Weights of a small masked image model.
Model: encoder norm layernorm, decoder width 256, decoder layers 3.
Training: muon at rate 0.0038, 7100 steps, batches of 256.
Rows from block 4 of the encoder of a small masked image model, named by matrix and row number. Rows with one number belong to one neuron. Each number is 50 + 12 x the weight over its row's rms, rounded and kept within 0 to 99. All counts start at 0. After the name is the row's rms in percent of the matrix's.
After each neuron's rows are labels from the 100 images, of 14848, where the neuron reaches its highest value: "responds to" is what is common among them; "peak at" is the part of the image that holds the peak. Only what is clearly more common there than usual is listed. The data: microscope photos of single blood and bone marrow cells.
# fc1: MLP up (encoder.blocks.4.mlp.fc1.weight, 768x192), inputs 0-191
# fc2: MLP down (encoder.blocks.4.mlp.fc2.weight, 192x768, transposed), outputs 0-191

fc1.630 076:42 41 61 48 63 52 37 63 43 75 52 47 69 35 54 42 62 47 52 57 55 49 54 53 67 54 45 53 48 66 40 41 57 37 51 42 39 57 57 62 28 75 39 55 61 37 53 54 48 43 48 39 70 55 39 50 30 74 46 74 42 42 49 62 53 46 45 38 49 52 37 37 46 45 37 60 43 56 49 37 52 48 52 59 43 47 42 65 60 61 74 59 61 60 57 49 54 60 42 46 41 31 65 50 59 34 42 50 48 48 56 61 50 55 68 60 60 41 33 85 49 54 54 42 55 53 27 57 38 43 42 35 58 61 53 53 74 37 60 44 38 25 35 27 62 45 69 52 31 58 61 74 71 22 35 59 30 52 27 63 48 36 60 61 76 23 52 34 34 41 37 56 54 38 58 63 31 64 33 34 55 26 64 56 52 50 43 57 66 50 56 42
fc2.630 080:59 51 43 67 45 66 46 41 51 32 52 48 45 36 34 48 34 44 41 45 38 61 40 59 38 08 63 27 35 27 61 40 54 53 57 60 36 46 33 39 47 58 56 44 41 26 30 66 52 49 73 56 36 45 43 60 61 46 54 43 47 68 51 52 53 52 59 50 40 59 48 52 52 54 64 49 47 50 57 52 62 51 39 40 50 54 56 36 24 42 34 51 54 54 50 45 40 53 66 49 69 57 42 51 35 49 42 70 21 53 49 36 61 60 60 53 46 56 57 33 59 44 61 78 48 24 54 49 51 40 64 59 62 32 72 70 38 52 27 48 67 58 57 67 42 47 37 46 51 37 34 46 48 71 64 35 75 76 56 60 58 62 59 55 50 63 47 35 50 36 72 56 47 58 44 35 66 46 66 60 83 52 54 53 49 45 59 29 48 58 71 36
responds to: cell type: artefact
peak at: middle left; centre

fc1.663 124:53 34 56 47 41 35 18 48 68 79 71 61 52 50 44 62 45 49 42 58 52 48 60 44 45 59 55 49 73 54 30 27 38 61 69 46 52 42 22 36 68 59 46 56 26 55 56 53 66 43 39 42 49 73 23 54 64 67 42 40 65 59 57 67 56 48 50 65 52 72 40 28 66 18 53 34 48 36 61 51 42 50 38 66 35 39 57 43 46 38 50 56 61 43 48 50 56 50 56 39 54 42 57 47 45 37 39 31 43 45 64 47 60 51 53 53 51 43 48 65 46 47 57 57 34 44 73 30 60 53 42 61 49 44 24 54 50 50 60 44 53 76 80 18 51 48 37 70 59 38 65 51 48 51 29 30 68 44 39 61 71 33 49 63 45 41 46 51 54 42 56 44 54 45 55 50 55 64 53 41 49 49 47 48 51 56 50 72 52 69 49 36
fc2.663 130:67 54 61 28 57 41 49 49 52 41 74 59 42 50 71 52 57 53 71 39 62 36 28 53 56 46 44 52 39 52 33 52 63 75 63 58 41 62 59 54 49 78 65 56 49 49 60 41 56 53 60 40 53 46 57 39 42 59 55 40 59 53 53 48 65 50 38 57 60 35 31 53 52 56 57 47 43 43 40 51 46 57 40 33 52 41 60 51 49 51 36 26 45 67 44 40 40 61 54 52 49 77 63 46 35 43 53 42 52 72 44 35 57 56 46 37 67 58 42 55 40 59 57 46 73 44 41 44 54 39 43 39 62 35 44 55 42 48 47 40 42 56 59 16 31 66 32 36 63 82 70 55 29 65 41 56 55 52 67 61 37 47 71 23 44 53 37 37 23 30 46 41 69 43 31 45 54 74 62 47 56 65 27 40 60 37 42 60 46 72 35 56
responds to: cell type: segmented neutrophil
peak at: top centre; centre

fc1.682 066:57 46 59 38 69 32 48 40 52 63 48 58 61 43 70 42 43 42 59 47 43 62 67 68 21 26 43 40 53 29 38 70 57 42 47 30 61 62 37 56 33 64 44 56 53 46 55 68 56 61 35 52 66 33 77 54 53 58 83 68 30 44 59 36 62 75 65 57 30 33 51 47 45 60 35 45 55 58 57 34 38 43 71 46 40 52 53 45 66 49 40 33 54 39 65 49 39 57 44 57 49 39 54 43 48 66 50 32 48 37 30 36 43 49 44 58 63 48 51 67 28 56 80 28 58 42 38 53 67 55 42 39 59 41 56 39 57 42 39 59 51 46 40 61 44 34 45 30 49 63 51 46 58 57 51 35 43 57 47 57 37 52 60 50 57 63 45 80 36 52 52 39 46 35 57 27 50 39 47 49 39 78 45 43 45 59 52 53 41 68 69 67
fc2.682 067:43 31 42 57 68 65 64 64 50 49 38 41 39 50 55 32 54 42 43 34 57 51 38 39 48 22 40 42 17 51 53 35 56 52 39 56 37 37 36 49 60 61 65 49 42 55 70 42 51 46 73 52 49 42 59 42 64 67 66 34 55 60 43 41 45 63 32 31 61 41 60 32 63 70 50 39 57 58 39 60 52 46 52 59 47 61 48 56 37 51 27 50 46 43 61 27 53 77 61 26 57 41 67 33 48 25 58 50 70 78 40 52 72 46 60 53 65 28 36 29 60 65 67 81 44 63 70 63 49 47 61 56 63 40 32 49 32 54 50 45 35 40 58 52 34 69 53 45 33 49 51 47 60 48 59 44 46 45 41 56 49 62 55 42 63 55 43 37 51 43 35 49 40 51 51 63 41 48 32 48 77 67 60 51 52 65 56 57 53 38 41 46
responds to: cell type: artefact
peak at: bottom left

fc1.37 041:29 58 58 61 65 44 49 44 82 53 54 60 46 43 50 49 58 40 45 29 38 33 76 43 55 55 58 49 69 60 55 30 51 42 36 44 42 66 46 92 59 59 69 34 37 57 48 54 53 67 46 49 39 81 46 46 62 39 62 43 51 36 45 44 49 62 45 53 41 55 50 39 65 44 57 56 44 42 62 43 61 53 39 47 79 33 44 66 46 61 45 58 52 79 56 44 23 55 54 38 51 52 63 52 39 46 59 35 38 54 35 45 60 69 62 40 48 47 43 55 62 47 47 60 50 34 55 54 38 25 36 40 65 58 36 42 34 70 63 38 42 44 78 55 52 47 29 45 66 31 27 43 57 44 44 47 55 58 55 58 61 30 58 39 36 61 25 46 47 44 39 52 53 73 49 50 45 41 53 74 58 35 45 34 64 52 54 63 49 42 26 48
fc2.37 045:74 46 63 37 46 40 46 53 29 45 43 38 57 56 44 53 42 51 51 62 67 43 35 48 42 45 33 48 46 44 50 63 49 66 62 53 39 37 50 25 40 45 31 72 66 39 54 50 37 41 40 43 61 18 46 63 52 61 40 62 54 59 53 58 52 44 67 60 63 53 46 50 53 64 53 31 53 60 47 50 50 58 59 57 32 54 62 42 69 53 41 58 52 27 48 69 55 43 35 63 52 63 41 54 61 46 35 43 78 62 55 44 45 51 57 57 40 50 72 48 31 44 61 48 52 64 42 43 64 58 66 44 53 49 65 51 65 45 43 62 48 54 02 29 60 65 59 53 15 54 67 38 57 49 45 55 59 48 51 42 46 53 50 58 67 36 80 57 41 52 54 48 56 32 54 44 55 17 49 07 57 42 60 59 35 54 50 40 52 65 60 57
responds to: cell type: artefact
peak at: middle left

fc1.160 093:56 47 44 52 44 52 57 32 57 44 47 67 63 50 39 56 49 44 57 48 51 42 54 71 60 35 72 41 47 32 72 42 75 64 40 48 44 48 40 44 37 49 57 47 60 53 49 51 56 49 53 55 44 50 62 55 65 62 46 49 48 46 44 62 41 29 35 35 37 35 48 61 42 46 28 35 49 45 57 54 67 31 62 61 31 54 39 34 64 62 39 27 64 32 61 38 39 58 67 69 61 60 34 68 39 54 39 52 44 46 52 51 68 44 36 40 59 52 33 44 68 35 55 38 53 65 44 82 33 18 63 43 34 56 47 76 61 61 54 40 50 33 58 50 52 47 53 54 63 47 50 45 42 70 43 57 65 49 69 40 37 61 56 34 37 54 42 35 51 54 84 53 39 27 49 59 56 69 40 66 58 40 75 71 28 64 41 38 47 54 38 37
fc2.160 089:21 53 51 33 33 22 65 48 40 53 60 29 54 33 68 61 68 35 51 52 51 48 35 44 50 66 63 55 47 51 34 45 57 57 42 51 43 41 63 58 38 69 35 69 50 54 48 43 54 39 67 63 50 57 56 53 28 39 37 57 59 41 55 40 35 64 57 36 23 50 58 37 44 51 61 54 55 31 40 48 43 49 49 50 51 55 22 59 62 62 66 37 46 65 58 49 60 27 47 44 58 54 49 70 70 56 37 43 37 52 45 56 26 69 49 76 70 54 62 56 31 44 52 44 48 61 32 56 52 75 39 55 61 60 23 35 54 56 65 34 64 73 48 47 64 34 44 59 42 69 42 68 53 50 65 43 42 43 56 46 56 64 56 67 41 43 47 56 61 58 43 58 45 59 50 39 58 53 39 41 44 51 68 27 32 50 74 56 41 25 51 59
responds to: smear: peripheral blood; cell type: platelet
peak at: centre

fc1.332 064:64 52 58 55 62 36 27 40 65 37 30 33 39 48 59 62 75 61 57 25 69 44 56 43 50 41 32 30 35 40 39 68 48 54 67 62 34 40 28 57 56 37 44 84 60 42 60 63 59 34 38 42 42 37 45 51 26 70 48 42 48 38 47 78 52 62 65 46 56 48 54 34 35 14 50 62 67 45 43 46 73 59 41 54 65 64 56 60 50 64 32 63 60 40 43 44 32 55 55 48 45 49 54 59 49 56 55 50 38 72 56 47 48 36 53 51 46 37 44 38 47 49 45 75 38 50 47 58 69 74 49 51 64 39 48 67 27 66 53 49 53 53 57 65 48 40 66 66 34 45 54 45 29 42 44 50 59 49 46 31 66 52 51 54 58 30 44 49 48 62 43 58 50 59 58 46 60 30 45 46 40 37 47 53 56 61 58 53 57 49 67 78
fc2.332 073:36 47 34 55 33 62 34 57 39 50 58 77 53 51 43 53 18 45 60 72 54 56 51 57 39 60 50 69 58 48 51 31 62 47 40 41 68 50 53 46 46 51 39 32 66 60 30 33 42 47 53 48 67 67 40 63 49 61 27 72 50 73 45 32 32 41 40 66 41 33 50 52 64 66 40 33 46 45 46 43 61 65 47 72 34 68 48 40 49 40 33 47 47 70 64 70 61 64 64 60 61 29 34 61 56 59 48 50 45 33 54 39 45 60 60 51 48 53 49 46 58 56 47 52 50 49 42 71 39 32 64 41 31 74 47 48 66 34 48 61 29 55 31 34 56 71 40 34 66 42 37 49 72 56 64 40 32 47 44 56 47 62 39 42 54 61 55 56 42 53 49 62 45 43 46 61 42 76 40 42 71 67 48 65 39 43 42 28 58 63 48 41
responds to: cell type: promyelocyte
peak at: centre

fc1.276 132:36 49 47 56 37 51 36 60 54 29 67 55 43 38 50 61 43 43 47 63 50 56 39 50 61 57 67 48 63 37 38 51 44 35 68 30 41 62 36 53 22 53 53 35 55 54 48 61 62 61 39 60 53 63 50 65 78 66 59 44 49 52 56 60 48 50 50 40 34 65 55 38 40 73 56 41 71 37 20 61 30 64 47 73 47 78 61 46 33 47 35 35 52 52 61 45 38 51 42 34 76 65 45 25 39 55 38 35 52 45 46 46 40 55 52 65 63 55 70 41 61 37 41 28 36 59 45 50 40 37 48 62 42 41 60 68 57 56 40 42 69 56 60 65 56 64 51 54 55 43 53 62 59 59 33 74 47 60 34 52 61 54 52 51 34 19 40 39 42 29 59 54 64 66 62 45 32 49 44 35 74 52 36 57 48 46 69 64 52 43 46 45
fc2.276 126:66 43 64 40 67 35 55 68 48 47 67 77 41 35 29 54 50 34 67 29 53 50 47 42 40 52 54 54 51 56 36 58 70 60 46 39 46 53 53 71 51 30 58 40 42 42 44 43 44 69 52 63 64 63 31 51 60 58 47 56 32 57 19 65 47 65 50 29 36 77 32 56 37 49 41 45 48 43 66 58 70 60 57 70 30 48 41 64 63 45 49 58 37 23 41 55 61 47 41 46 61 44 43 52 38 52 62 65 59 51 48 38 63 53 47 38 48 35 57 57 44 60 83 39 56 31 27 57 63 33 36 68 49 39 33 53 66 42 44 54 60 40 78 45 43 64 46 55 50 43 40 76 27 45 62 39 48 66 48 52 60 44 54 52 58 37 37 70 38 57 41 42 64 47 67 43 65 46 62 46 41 54 33 50 52 39 33 46 50 37 54 55
responds to: cell type: artefact
peak at: middle right

fc1.357 144:70 54 42 63 46 46 36 51 47 41 55 39 57 35 65 65 35 59 39 64 62 52 52 60 64 46 30 44 78 56 47 54 50 58 38 58 56 56 38 38 51 48 45 62 38 41 60 61 57 44 48 57 55 63 56 49 68 43 48 40 44 95 62 34 58 41 59 36 42 44 31 43 52 70 51 55 56 43 57 67 66 18 56 59 44 43 57 40 62 49 65 40 38 50 49 47 57 58 43 51 37 71 56 40 53 48 41 49 45 52 45 55 48 44 55 61 34 43 35 58 49 15 57 58 54 31 53 27 44 54 51 60 48 68 56 35 50 29 59 52 70 49 59 44 55 45 62 54 31 45 76 44 45 44 58 43 42 62 46 69 61 71 61 69 67 58 29 36 27 33 35 52 71 57 49 45 59 40 25 51 37 10 64 50 58 54 51 36 51 41 52 60
fc2.357 147:64 66 23 51 44 60 41 42 61 49 41 54 76 51 46 69 46 41 27 35 54 67 36 41 48 59 42 54 31 32 78 48 69 68 44 60 66 52 75 48 28 67 77 46 51 49 43 46 66 53 41 35 40 54 55 43 30 49 63 65 53 47 46 62 23 60 57 54 54 62 46 74 62 49 49 43 25 28 47 48 36 56 39 59 40 53 57 62 58 51 53 47 59 40 58 49 46 55 63 42 70 33 28 50 42 44 42 36 59 40 54 60 40 47 54 35 67 64 54 53 50 44 60 53 48 54 51 56 69 38 37 81 47 43 46 33 54 36 51 59 27 26 56 42 51 50 62 55 51 73 36 62 59 56 49 76 49 47 53 56 52 60 42 41 58 54 19 47 42 34 45 63 47 35 40 53 53 40 51 45 45 59 69 38 36 56 60 35 43 48 29 67
responds to: smear: peripheral blood; cell type: eosinophil
peak at: bottom centre

fc1.730 121:58 35 47 62 31 44 51 57 36 25 43 67 40 54 60 48 52 31 22 46 55 65 35 59 48 58 67 67 46 44 47 51 49 54 55 60 45 74 58 35 63 31 59 53 23 56 55 65 39 39 44 52 48 31 55 23 58 54 68 68 57 50 44 37 46 70 43 57 53 51 45 62 33 45 58 55 38 46 59 37 80 61 46 49 42 39 50 56 41 69 23 59 63 67 57 48 54 63 53 34 33 55 53 39 58 38 43 37 45 57 46 46 37 44 33 46 37 46 45 76 61 32 62 59 52 45 68 42 51 36 74 63 61 40 51 50 58 44 43 63 45 65 65 53 66 37 62 79 46 65 62 67 50 34 74 56 48 59 37 83 48 25 44 33 62 42 33 43 44 45 61 51 53 57 52 38 45 46 54 44 34 32 42 45 64 38 48 52 64 48 49 52
fc2.730 116:48 71 38 50 30 30 42 70 44 67 76 43 40 47 54 60 58 45 54 40 67 64 49 56 54 48 41 65 42 63 52 64 69 32 45 45 32 60 39 51 45 60 32 38 43 45 50 41 40 54 56 40 54 60 53 40 61 43 47 62 47 41 50 51 26 47 42 45 48 37 63 54 47 32 65 52 80 55 63 43 30 52 63 55 44 43 39 56 53 40 54 64 62 23 53 43 72 50 50 72 48 40 42 41 47 44 61 76 60 40 22 50 58 62 35 48 65 49 32 77 64 51 37 62 53 37 36 53 46 74 30 59 65 30 53 58 49 43 64 45 49 50 73 48 46 48 50 38 49 42 41 42 34 69 31 49 76 49 59 50 78 27 33 57 59 43 30 24 63 49 56 52 44 46 59 63 30 36 56 65 61 43 45 52 44 62 54 54 43 63 55 55
responds to: cell type: segmented neutrophil
peak at: middle right

fc1.446 062:44 57 57 39 63 41 47 49 35 74 39 66 49 36 54 83 49 54 53 55 52 52 56 74 67 36 35 35 54 53 53 58 55 34 53 42 34 43 44 55 46 53 59 55 64 38 50 40 49 33 66 61 28 66 61 58 52 41 41 58 39 52 66 49 70 41 26 46 43 40 41 73 64 40 63 58 45 48 39 66 31 56 80 40 61 42 23 76 50 44 59 53 67 56 58 47 21 61 59 60 56 47 47 64 52 40 60 71 54 51 53 59 56 59 38 64 57 30 30 50 51 62 54 58 61 53 43 24 50 57 24 54 55 36 54 41 48 64 67 39 66 47 49 35 44 60 45 28 62 59 55 39 58 41 32 46 53 59 61 58 34 40 58 57 47 46 35 34 47 30 44 68 73 69 44 32 34 70 29 45 52 64 56 44 53 45 55 43 53 48 42 40
fc2.446 059:60 59 39 64 39 44 45 35 59 23 68 23 54 54 49 49 35 51 61 53 39 58 41 26 48 47 42 75 52 48 52 49 48 55 61 57 57 43 68 43 50 41 38 59 30 32 39 48 52 66 49 56 32 37 37 51 52 46 55 47 45 61 15 62 56 59 44 51 52 65 41 35 44 49 47 48 52 50 43 44 63 48 20 44 54 63 65 48 70 33 25 55 40 64 50 60 59 70 62 59 39 53 54 61 67 59 36 43 48 55 47 53 33 53 53 44 41 53 94 55 47 42 43 44 55 68 70 58 52 49 73 42 63 41 66 59 44 37 29 65 43 55 54 37 45 65 40 67 36 55 44 47 38 47 55 62 60 42 35 65 51 62 40 49 53 27 66 53 61 48 50 64 36 52 46 13 73 49 76 42 37 44 30 61 63 60 60 52 49 42 50 54
responds to: cell type: artefact
peak at: top right

fc1.315 148:48 47 52 47 47 52 45 57 54 57 34 61 40 52 40 59 59 49 39 30 50 43 49 54 46 51 29 62 71 27 34 51 52 61 52 47 51 44 45 72 24 57 51 24 58 50 61 62 46 26 54 63 32 47 60 44 60 67 38 72 59 65 21 36 52 41 53 50 44 51 50 42 64 61 43 63 72 71 53 56 58 58 45 50 37 69 53 50 60 14 80 44 60 56 49 49 64 48 71 54 48 69 45 37 61 31 52 29 71 46 61 51 46 58 44 60 41 71 39 30 62 44 49 51 43 23 40 51 33 39 68 46 39 59 32 70 62 41 51 32 42 42 42 51 53 26 32 59 60 72 48 53 22 45 52 57 46 64 42 63 46 47 46 56 56 46 52 49 39 59 63 55 58 34 42 55 70 58 70 49 51 72 58 39 47 60 58 45 36 44 47 37
fc2.315 146:30 51 47 55 59 53 65 41 55 62 45 66 57 30 60 43 53 46 34 68 25 39 55 46 40 47 60 39 45 59 47 29 51 64 41 58 60 66 81 58 49 30 55 40 48 40 48 54 47 52 45 72 31 51 48 34 66 41 54 57 41 37 66 49 39 57 54 50 53 32 64 63 52 68 51 85 60 52 70 52 64 50 57 69 71 43 57 49 61 55 31 28 53 26 59 58 45 61 58 45 57 52 40 40 62 30 49 56 28 43 66 60 53 37 45 42 61 55 67 53 57 54 52 38 68 29 54 46 41 74 69 42 43 44 44 54 58 34 64 37 58 39 59 44 33 59 47 46 47 37 57 62 51 64 31 50 53 42 38 43 69 53 48 57 37 11 46 23 42 45 27 50 49 53 39 47 37 47 72 60 48 69 30 56 31 53 57 64 53 50 42 57
responds to: smear: peripheral blood
peak at: middle left

fc1.213 158:55 52 25 54 65 63 30 61 47 46 64 37 57 50 38 38 59 62 70 70 63 58 32 49 36 66 26 38 41 72 75 57 26 19 50 53 67 67 50 53 47 53 47 47 62 20 47 57 49 46 54 52 51 50 52 56 44 48 59 52 52 67 64 45 71 46 59 61 46 42 50 43 67 52 34 71 54 42 36 49 52 52 44 61 62 37 78 58 18 30 54 48 40 62 58 44 46 43 72 32 61 71 30 50 34 51 56 50 83 53 43 30 53 56 34 42 44 68 50 44 46 44 50 31 47 44 62 38 51 53 61 59 46 40 37 49 59 62 56 41 54 48 42 42 35 40 52 54 42 50 61 40 52 35 30 55 63 68 43 66 46 56 46 36 70 50 48 32 44 64 55 56 69 66 44 54 38 40 52 34 43 43 50 50 60 25 50 48 38 70 58 46
fc2.213 163:42 52 49 52 62 51 55 58 59 60 57 36 74 48 39 73 62 31 58 62 64 36 73 45 40 54 40 51 37 63 37 53 32 43 55 51 49 36 46 29 75 33 30 69 41 75 58 66 48 19 64 42 42 61 43 47 48 64 61 60 52 50 54 56 48 56 57 56 43 55 51 35 51 31 63 44 44 44 63 62 43 38 48 59 48 61 46 67 37 63 42 38 32 59 41 33 30 69 59 71 45 41 61 30 34 59 57 66 39 73 33 52 43 48 33 47 71 58 55 35 44 59 47 56 54 55 44 67 53 64 74 38 53 34 57 62 49 46 49 28 52 39 57 48 67 63 49 32 34 48 56 57 42 45 65 49 49 52 74 49 33 29 43 61 41 69 51 35 54 43 48 65 38 35 21 48 35 50 47 31 56 48 49 56 54 45 66 58 45 38 78 45
responds to: smear: peripheral blood
peak at: middle left

fc1.724 028:62 55 61 52 39 62 36 56 58 57 43 37 48 38 47 53 54 48 56 43 33 41 45 62 46 57 53 40 51 49 36 60 60 51 25 38 27 51 48 70 72 55 27 30 77 48 50 53 44 46 59 32 49 57 50 60 59 47 36 51 50 57 64 47 46 39 45 48 58 54 48 58 51 57 51 35 49 45 48 69 43 49 57 45 40 41 47 54 33 61 61 33 60 57 62 46 57 49 65 33 56 74 71 44 37 27 47 64 53 76 62 69 53 56 47 60 39 28 30 30 65 57 54 43 49 46 42 57 34 31 21 38 40 59 40 54 47 55 55 39 41 59 41 40 46 95 47 54 43 63 52 57 57 37 43 45 53 69 54 53 53 77 51 54 58 65 48 39 32 44 60 57 69 60 62 60 60 74 37 45 74 22 51 39 61 35 51 52 66 69 38 23
fc2.724 030:51 61 39 41 64 48 52 43 54 35 59 58 51 53 47 71 35 54 46 61 58 59 47 57 48 34 50 76 38 51 57 47 50 59 79 55 69 51 49 30 38 56 53 66 25 54 65 43 43 63 57 67 34 34 40 41 49 51 55 54 43 37 22 51 44 54 56 50 43 48 55 68 49 36 50 41 69 44 47 61 50 46 07 55 60 57 51 43 51 33 35 49 34 59 39 51 50 66 44 68 61 53 40 68 51 76 43 45 50 30 48 41 62 57 47 53 63 65 55 51 47 46 35 74 58 41 54 57 64 62 45 62 53 49 47 37 56 39 66 64 62 48 50 77 50 47 34 68 38 46 57 43 23 60 52 51 41 45 47 40 52 36 48 38 36 51 49 64 53 46 32 53 40 40 36 01 64 40 73 40 34 57 63 65 42 53 66 39 41 28 49 51
responds to: smear: peripheral blood; cell type: segmented neutrophil; cell type: artefact
peak at: bottom centre; centre

fc1.33 131:46 40 55 39 54 46 34 55 52 55 61 67 44 72 53 51 42 54 62 53 51 43 52 56 43 49 46 50 55 73 35 56 49 37 73 53 42 56 76 43 55 47 54 65 51 48 27 49 35 67 45 41 85 61 34 28 47 40 46 64 49 47 54 58 49 68 26 48 47 46 64 40 56 48 62 43 67 48 55 43 67 53 44 52 44 69 51 41 59 54 19 47 65 56 42 51 46 56 58 38 51 51 35 52 56 57 44 33 61 34 55 27 37 32 47 49 47 56 49 24 40 67 77 74 32 54 48 34 63 49 54 43 37 48 53 41 28 38 58 82 43 47 54 47 54 35 58 74 26 35 47 51 27 64 46 47 52 60 62 38 32 52 29 38 40 46 53 57 54 44 64 66 50 67 46 44 48 58 57 39 69 50 86 64 57 34 63 31 50 45 38 55
fc2.33 112:37 30 33 80 44 43 52 56 33 47 23 60 49 55 53 34 40 40 46 78 64 43 61 43 34 48 48 62 66 28 47 27 71 64 48 56 37 21 51 53 45 57 57 64 53 40 76 47 43 63 50 56 40 48 52 47 48 46 58 61 41 49 56 47 39 72 52 35 53 47 49 37 43 47 45 54 57 51 50 55 24 42 66 55 66 68 62 34 29 41 71 61 43 44 53 56 49 62 52 36 60 57 63 50 68 56 42 59 40 41 49 60 32 64 40 37 32 53 45 47 44 33 48 51 40 55 47 73 67 50 69 52 78 56 54 43 57 52 70 51 41 56 49 63 36 59 48 41 67 57 61 60 59 50 69 42 28 45 46 49 21 60 49 48 66 50 55 61 55 60 43 51 49 42 46 39 61 36 36 34 31 21 63 47 56 78 52 36 57 31 59 42
responds to: cell type: artefact
peak at: bottom left

fc1.181 062:53 59 39 42 45 42 46 44 54 68 24 42 46 60 41 48 32 54 78 64 59 68 62 24 36 56 42 48 50 58 32 57 85 59 36 45 50 55 83 56 61 65 42 24 66 53 37 47 54 33 70 49 49 46 35 40 43 61 45 49 46 49 57 43 47 42 74 59 55 54 62 54 64 71 23 41 39 50 53 51 52 36 54 71 58 54 46 65 50 68 52 49 67 57 45 63 77 47 24 47 43 49 56 40 35 55 35 49 33 31 59 53 54 36 40 56 48 52 66 32 39 48 54 50 34 44 39 67 46 73 61 55 63 56 45 61 53 45 63 48 72 80 36 63 36 68 46 54 57 43 40 43 60 53 36 56 47 50 53 34 34 50 50 45 44 48 22 36 30 52 36 59 47 39 44 50 30 44 43 58 43 65 48 57 40 54 73 52 45 46 51 56
fc2.181 054:59 51 59 75 39 62 68 43 46 67 70 64 45 39 53 43 57 58 45 36 55 56 40 64 59 37 52 67 27 48 46 73 44 39 44 53 46 49 49 28 38 18 42 37 57 51 41 66 41 44 56 75 65 63 56 55 60 38 70 45 48 40 21 44 67 52 34 67 38 45 58 41 61 30 59 38 34 56 67 55 57 55 49 39 59 43 48 48 40 32 42 34 29 59 73 58 54 60 50 54 58 38 33 38 35 44 55 44 47 52 53 55 76 58 48 32 49 43 56 46 57 65 34 35 59 45 67 45 58 35 62 62 34 69 36 35 44 43 42 60 47 52 58 36 69 26 39 36 34 62 55 50 52 50 39 52 43 37 39 62 57 62 49 83 57 53 45 47 50 38 48 37 33 39 60 41 54 79 59 66 50 66 48 45 74 44 57 41 57 63 51 62
responds to: cell type: segmented neutrophil
peak at: centre

fc1.5 060:43 51 34 60 53 54 48 38 47 44 49 31 15 69 64 54 38 58 54 45 66 59 75 45 59 69 53 29 31 62 50 59 41 50 56 67 39 44 53 70 77 40 45 40 51 52 37 54 52 25 44 53 53 32 47 54 77 47 41 45 47 56 40 57 40 45 48 56 63 32 19 57 46 51 37 52 39 31 60 48 57 55 52 47 43 48 58 61 51 54 63 64 49 38 43 45 44 28 59 33 37 48 62 47 41 41 60 48 67 49 54 42 40 37 53 56 41 42 47 35 61 51 44 72 49 65 51 50 32 39 29 42 39 50 70 45 43 34 57 40 53 65 50 57 49 64 66 44 78 58 54 66 59 24 43 48 71 40 58 17 62 69 72 44 65 46 40 67 60 21 51 55 39 61 48 64 71 37 53 37 53 47 53 54 59 49 51 40 77 45 55 54
fc2.5 072:69 43 52 47 59 45 60 42 46 52 46 52 61 36 47 56 46 48 43 58 34 44 52 63 52 59 40 67 71 56 43 43 53 35 43 49 51 59 47 29 55 51 43 63 49 62 64 45 54 42 67 42 55 46 47 50 37 42 38 56 71 48 52 40 53 61 39 59 47 74 63 44 65 62 42 59 52 53 42 40 43 53 53 53 56 44 40 41 28 41 55 49 40 57 62 49 55 72 44 58 62 43 40 85 61 51 48 58 46 41 37 57 40 50 63 31 42 38 46 46 32 38 44 22 69 62 48 53 65 55 69 58 41 69 24 29 75 55 39 58 47 75 82 56 50 54 25 62 31 46 50 61 46 43 58 59 31 61 55 76 28 52 40 47 39 54 39 16 43 74 41 33 58 49 55 37 35 55 56 49 73 65 64 26 43 27 62 37 39 49 44 53
responds to: cell type: promyelocyte
peak at: middle right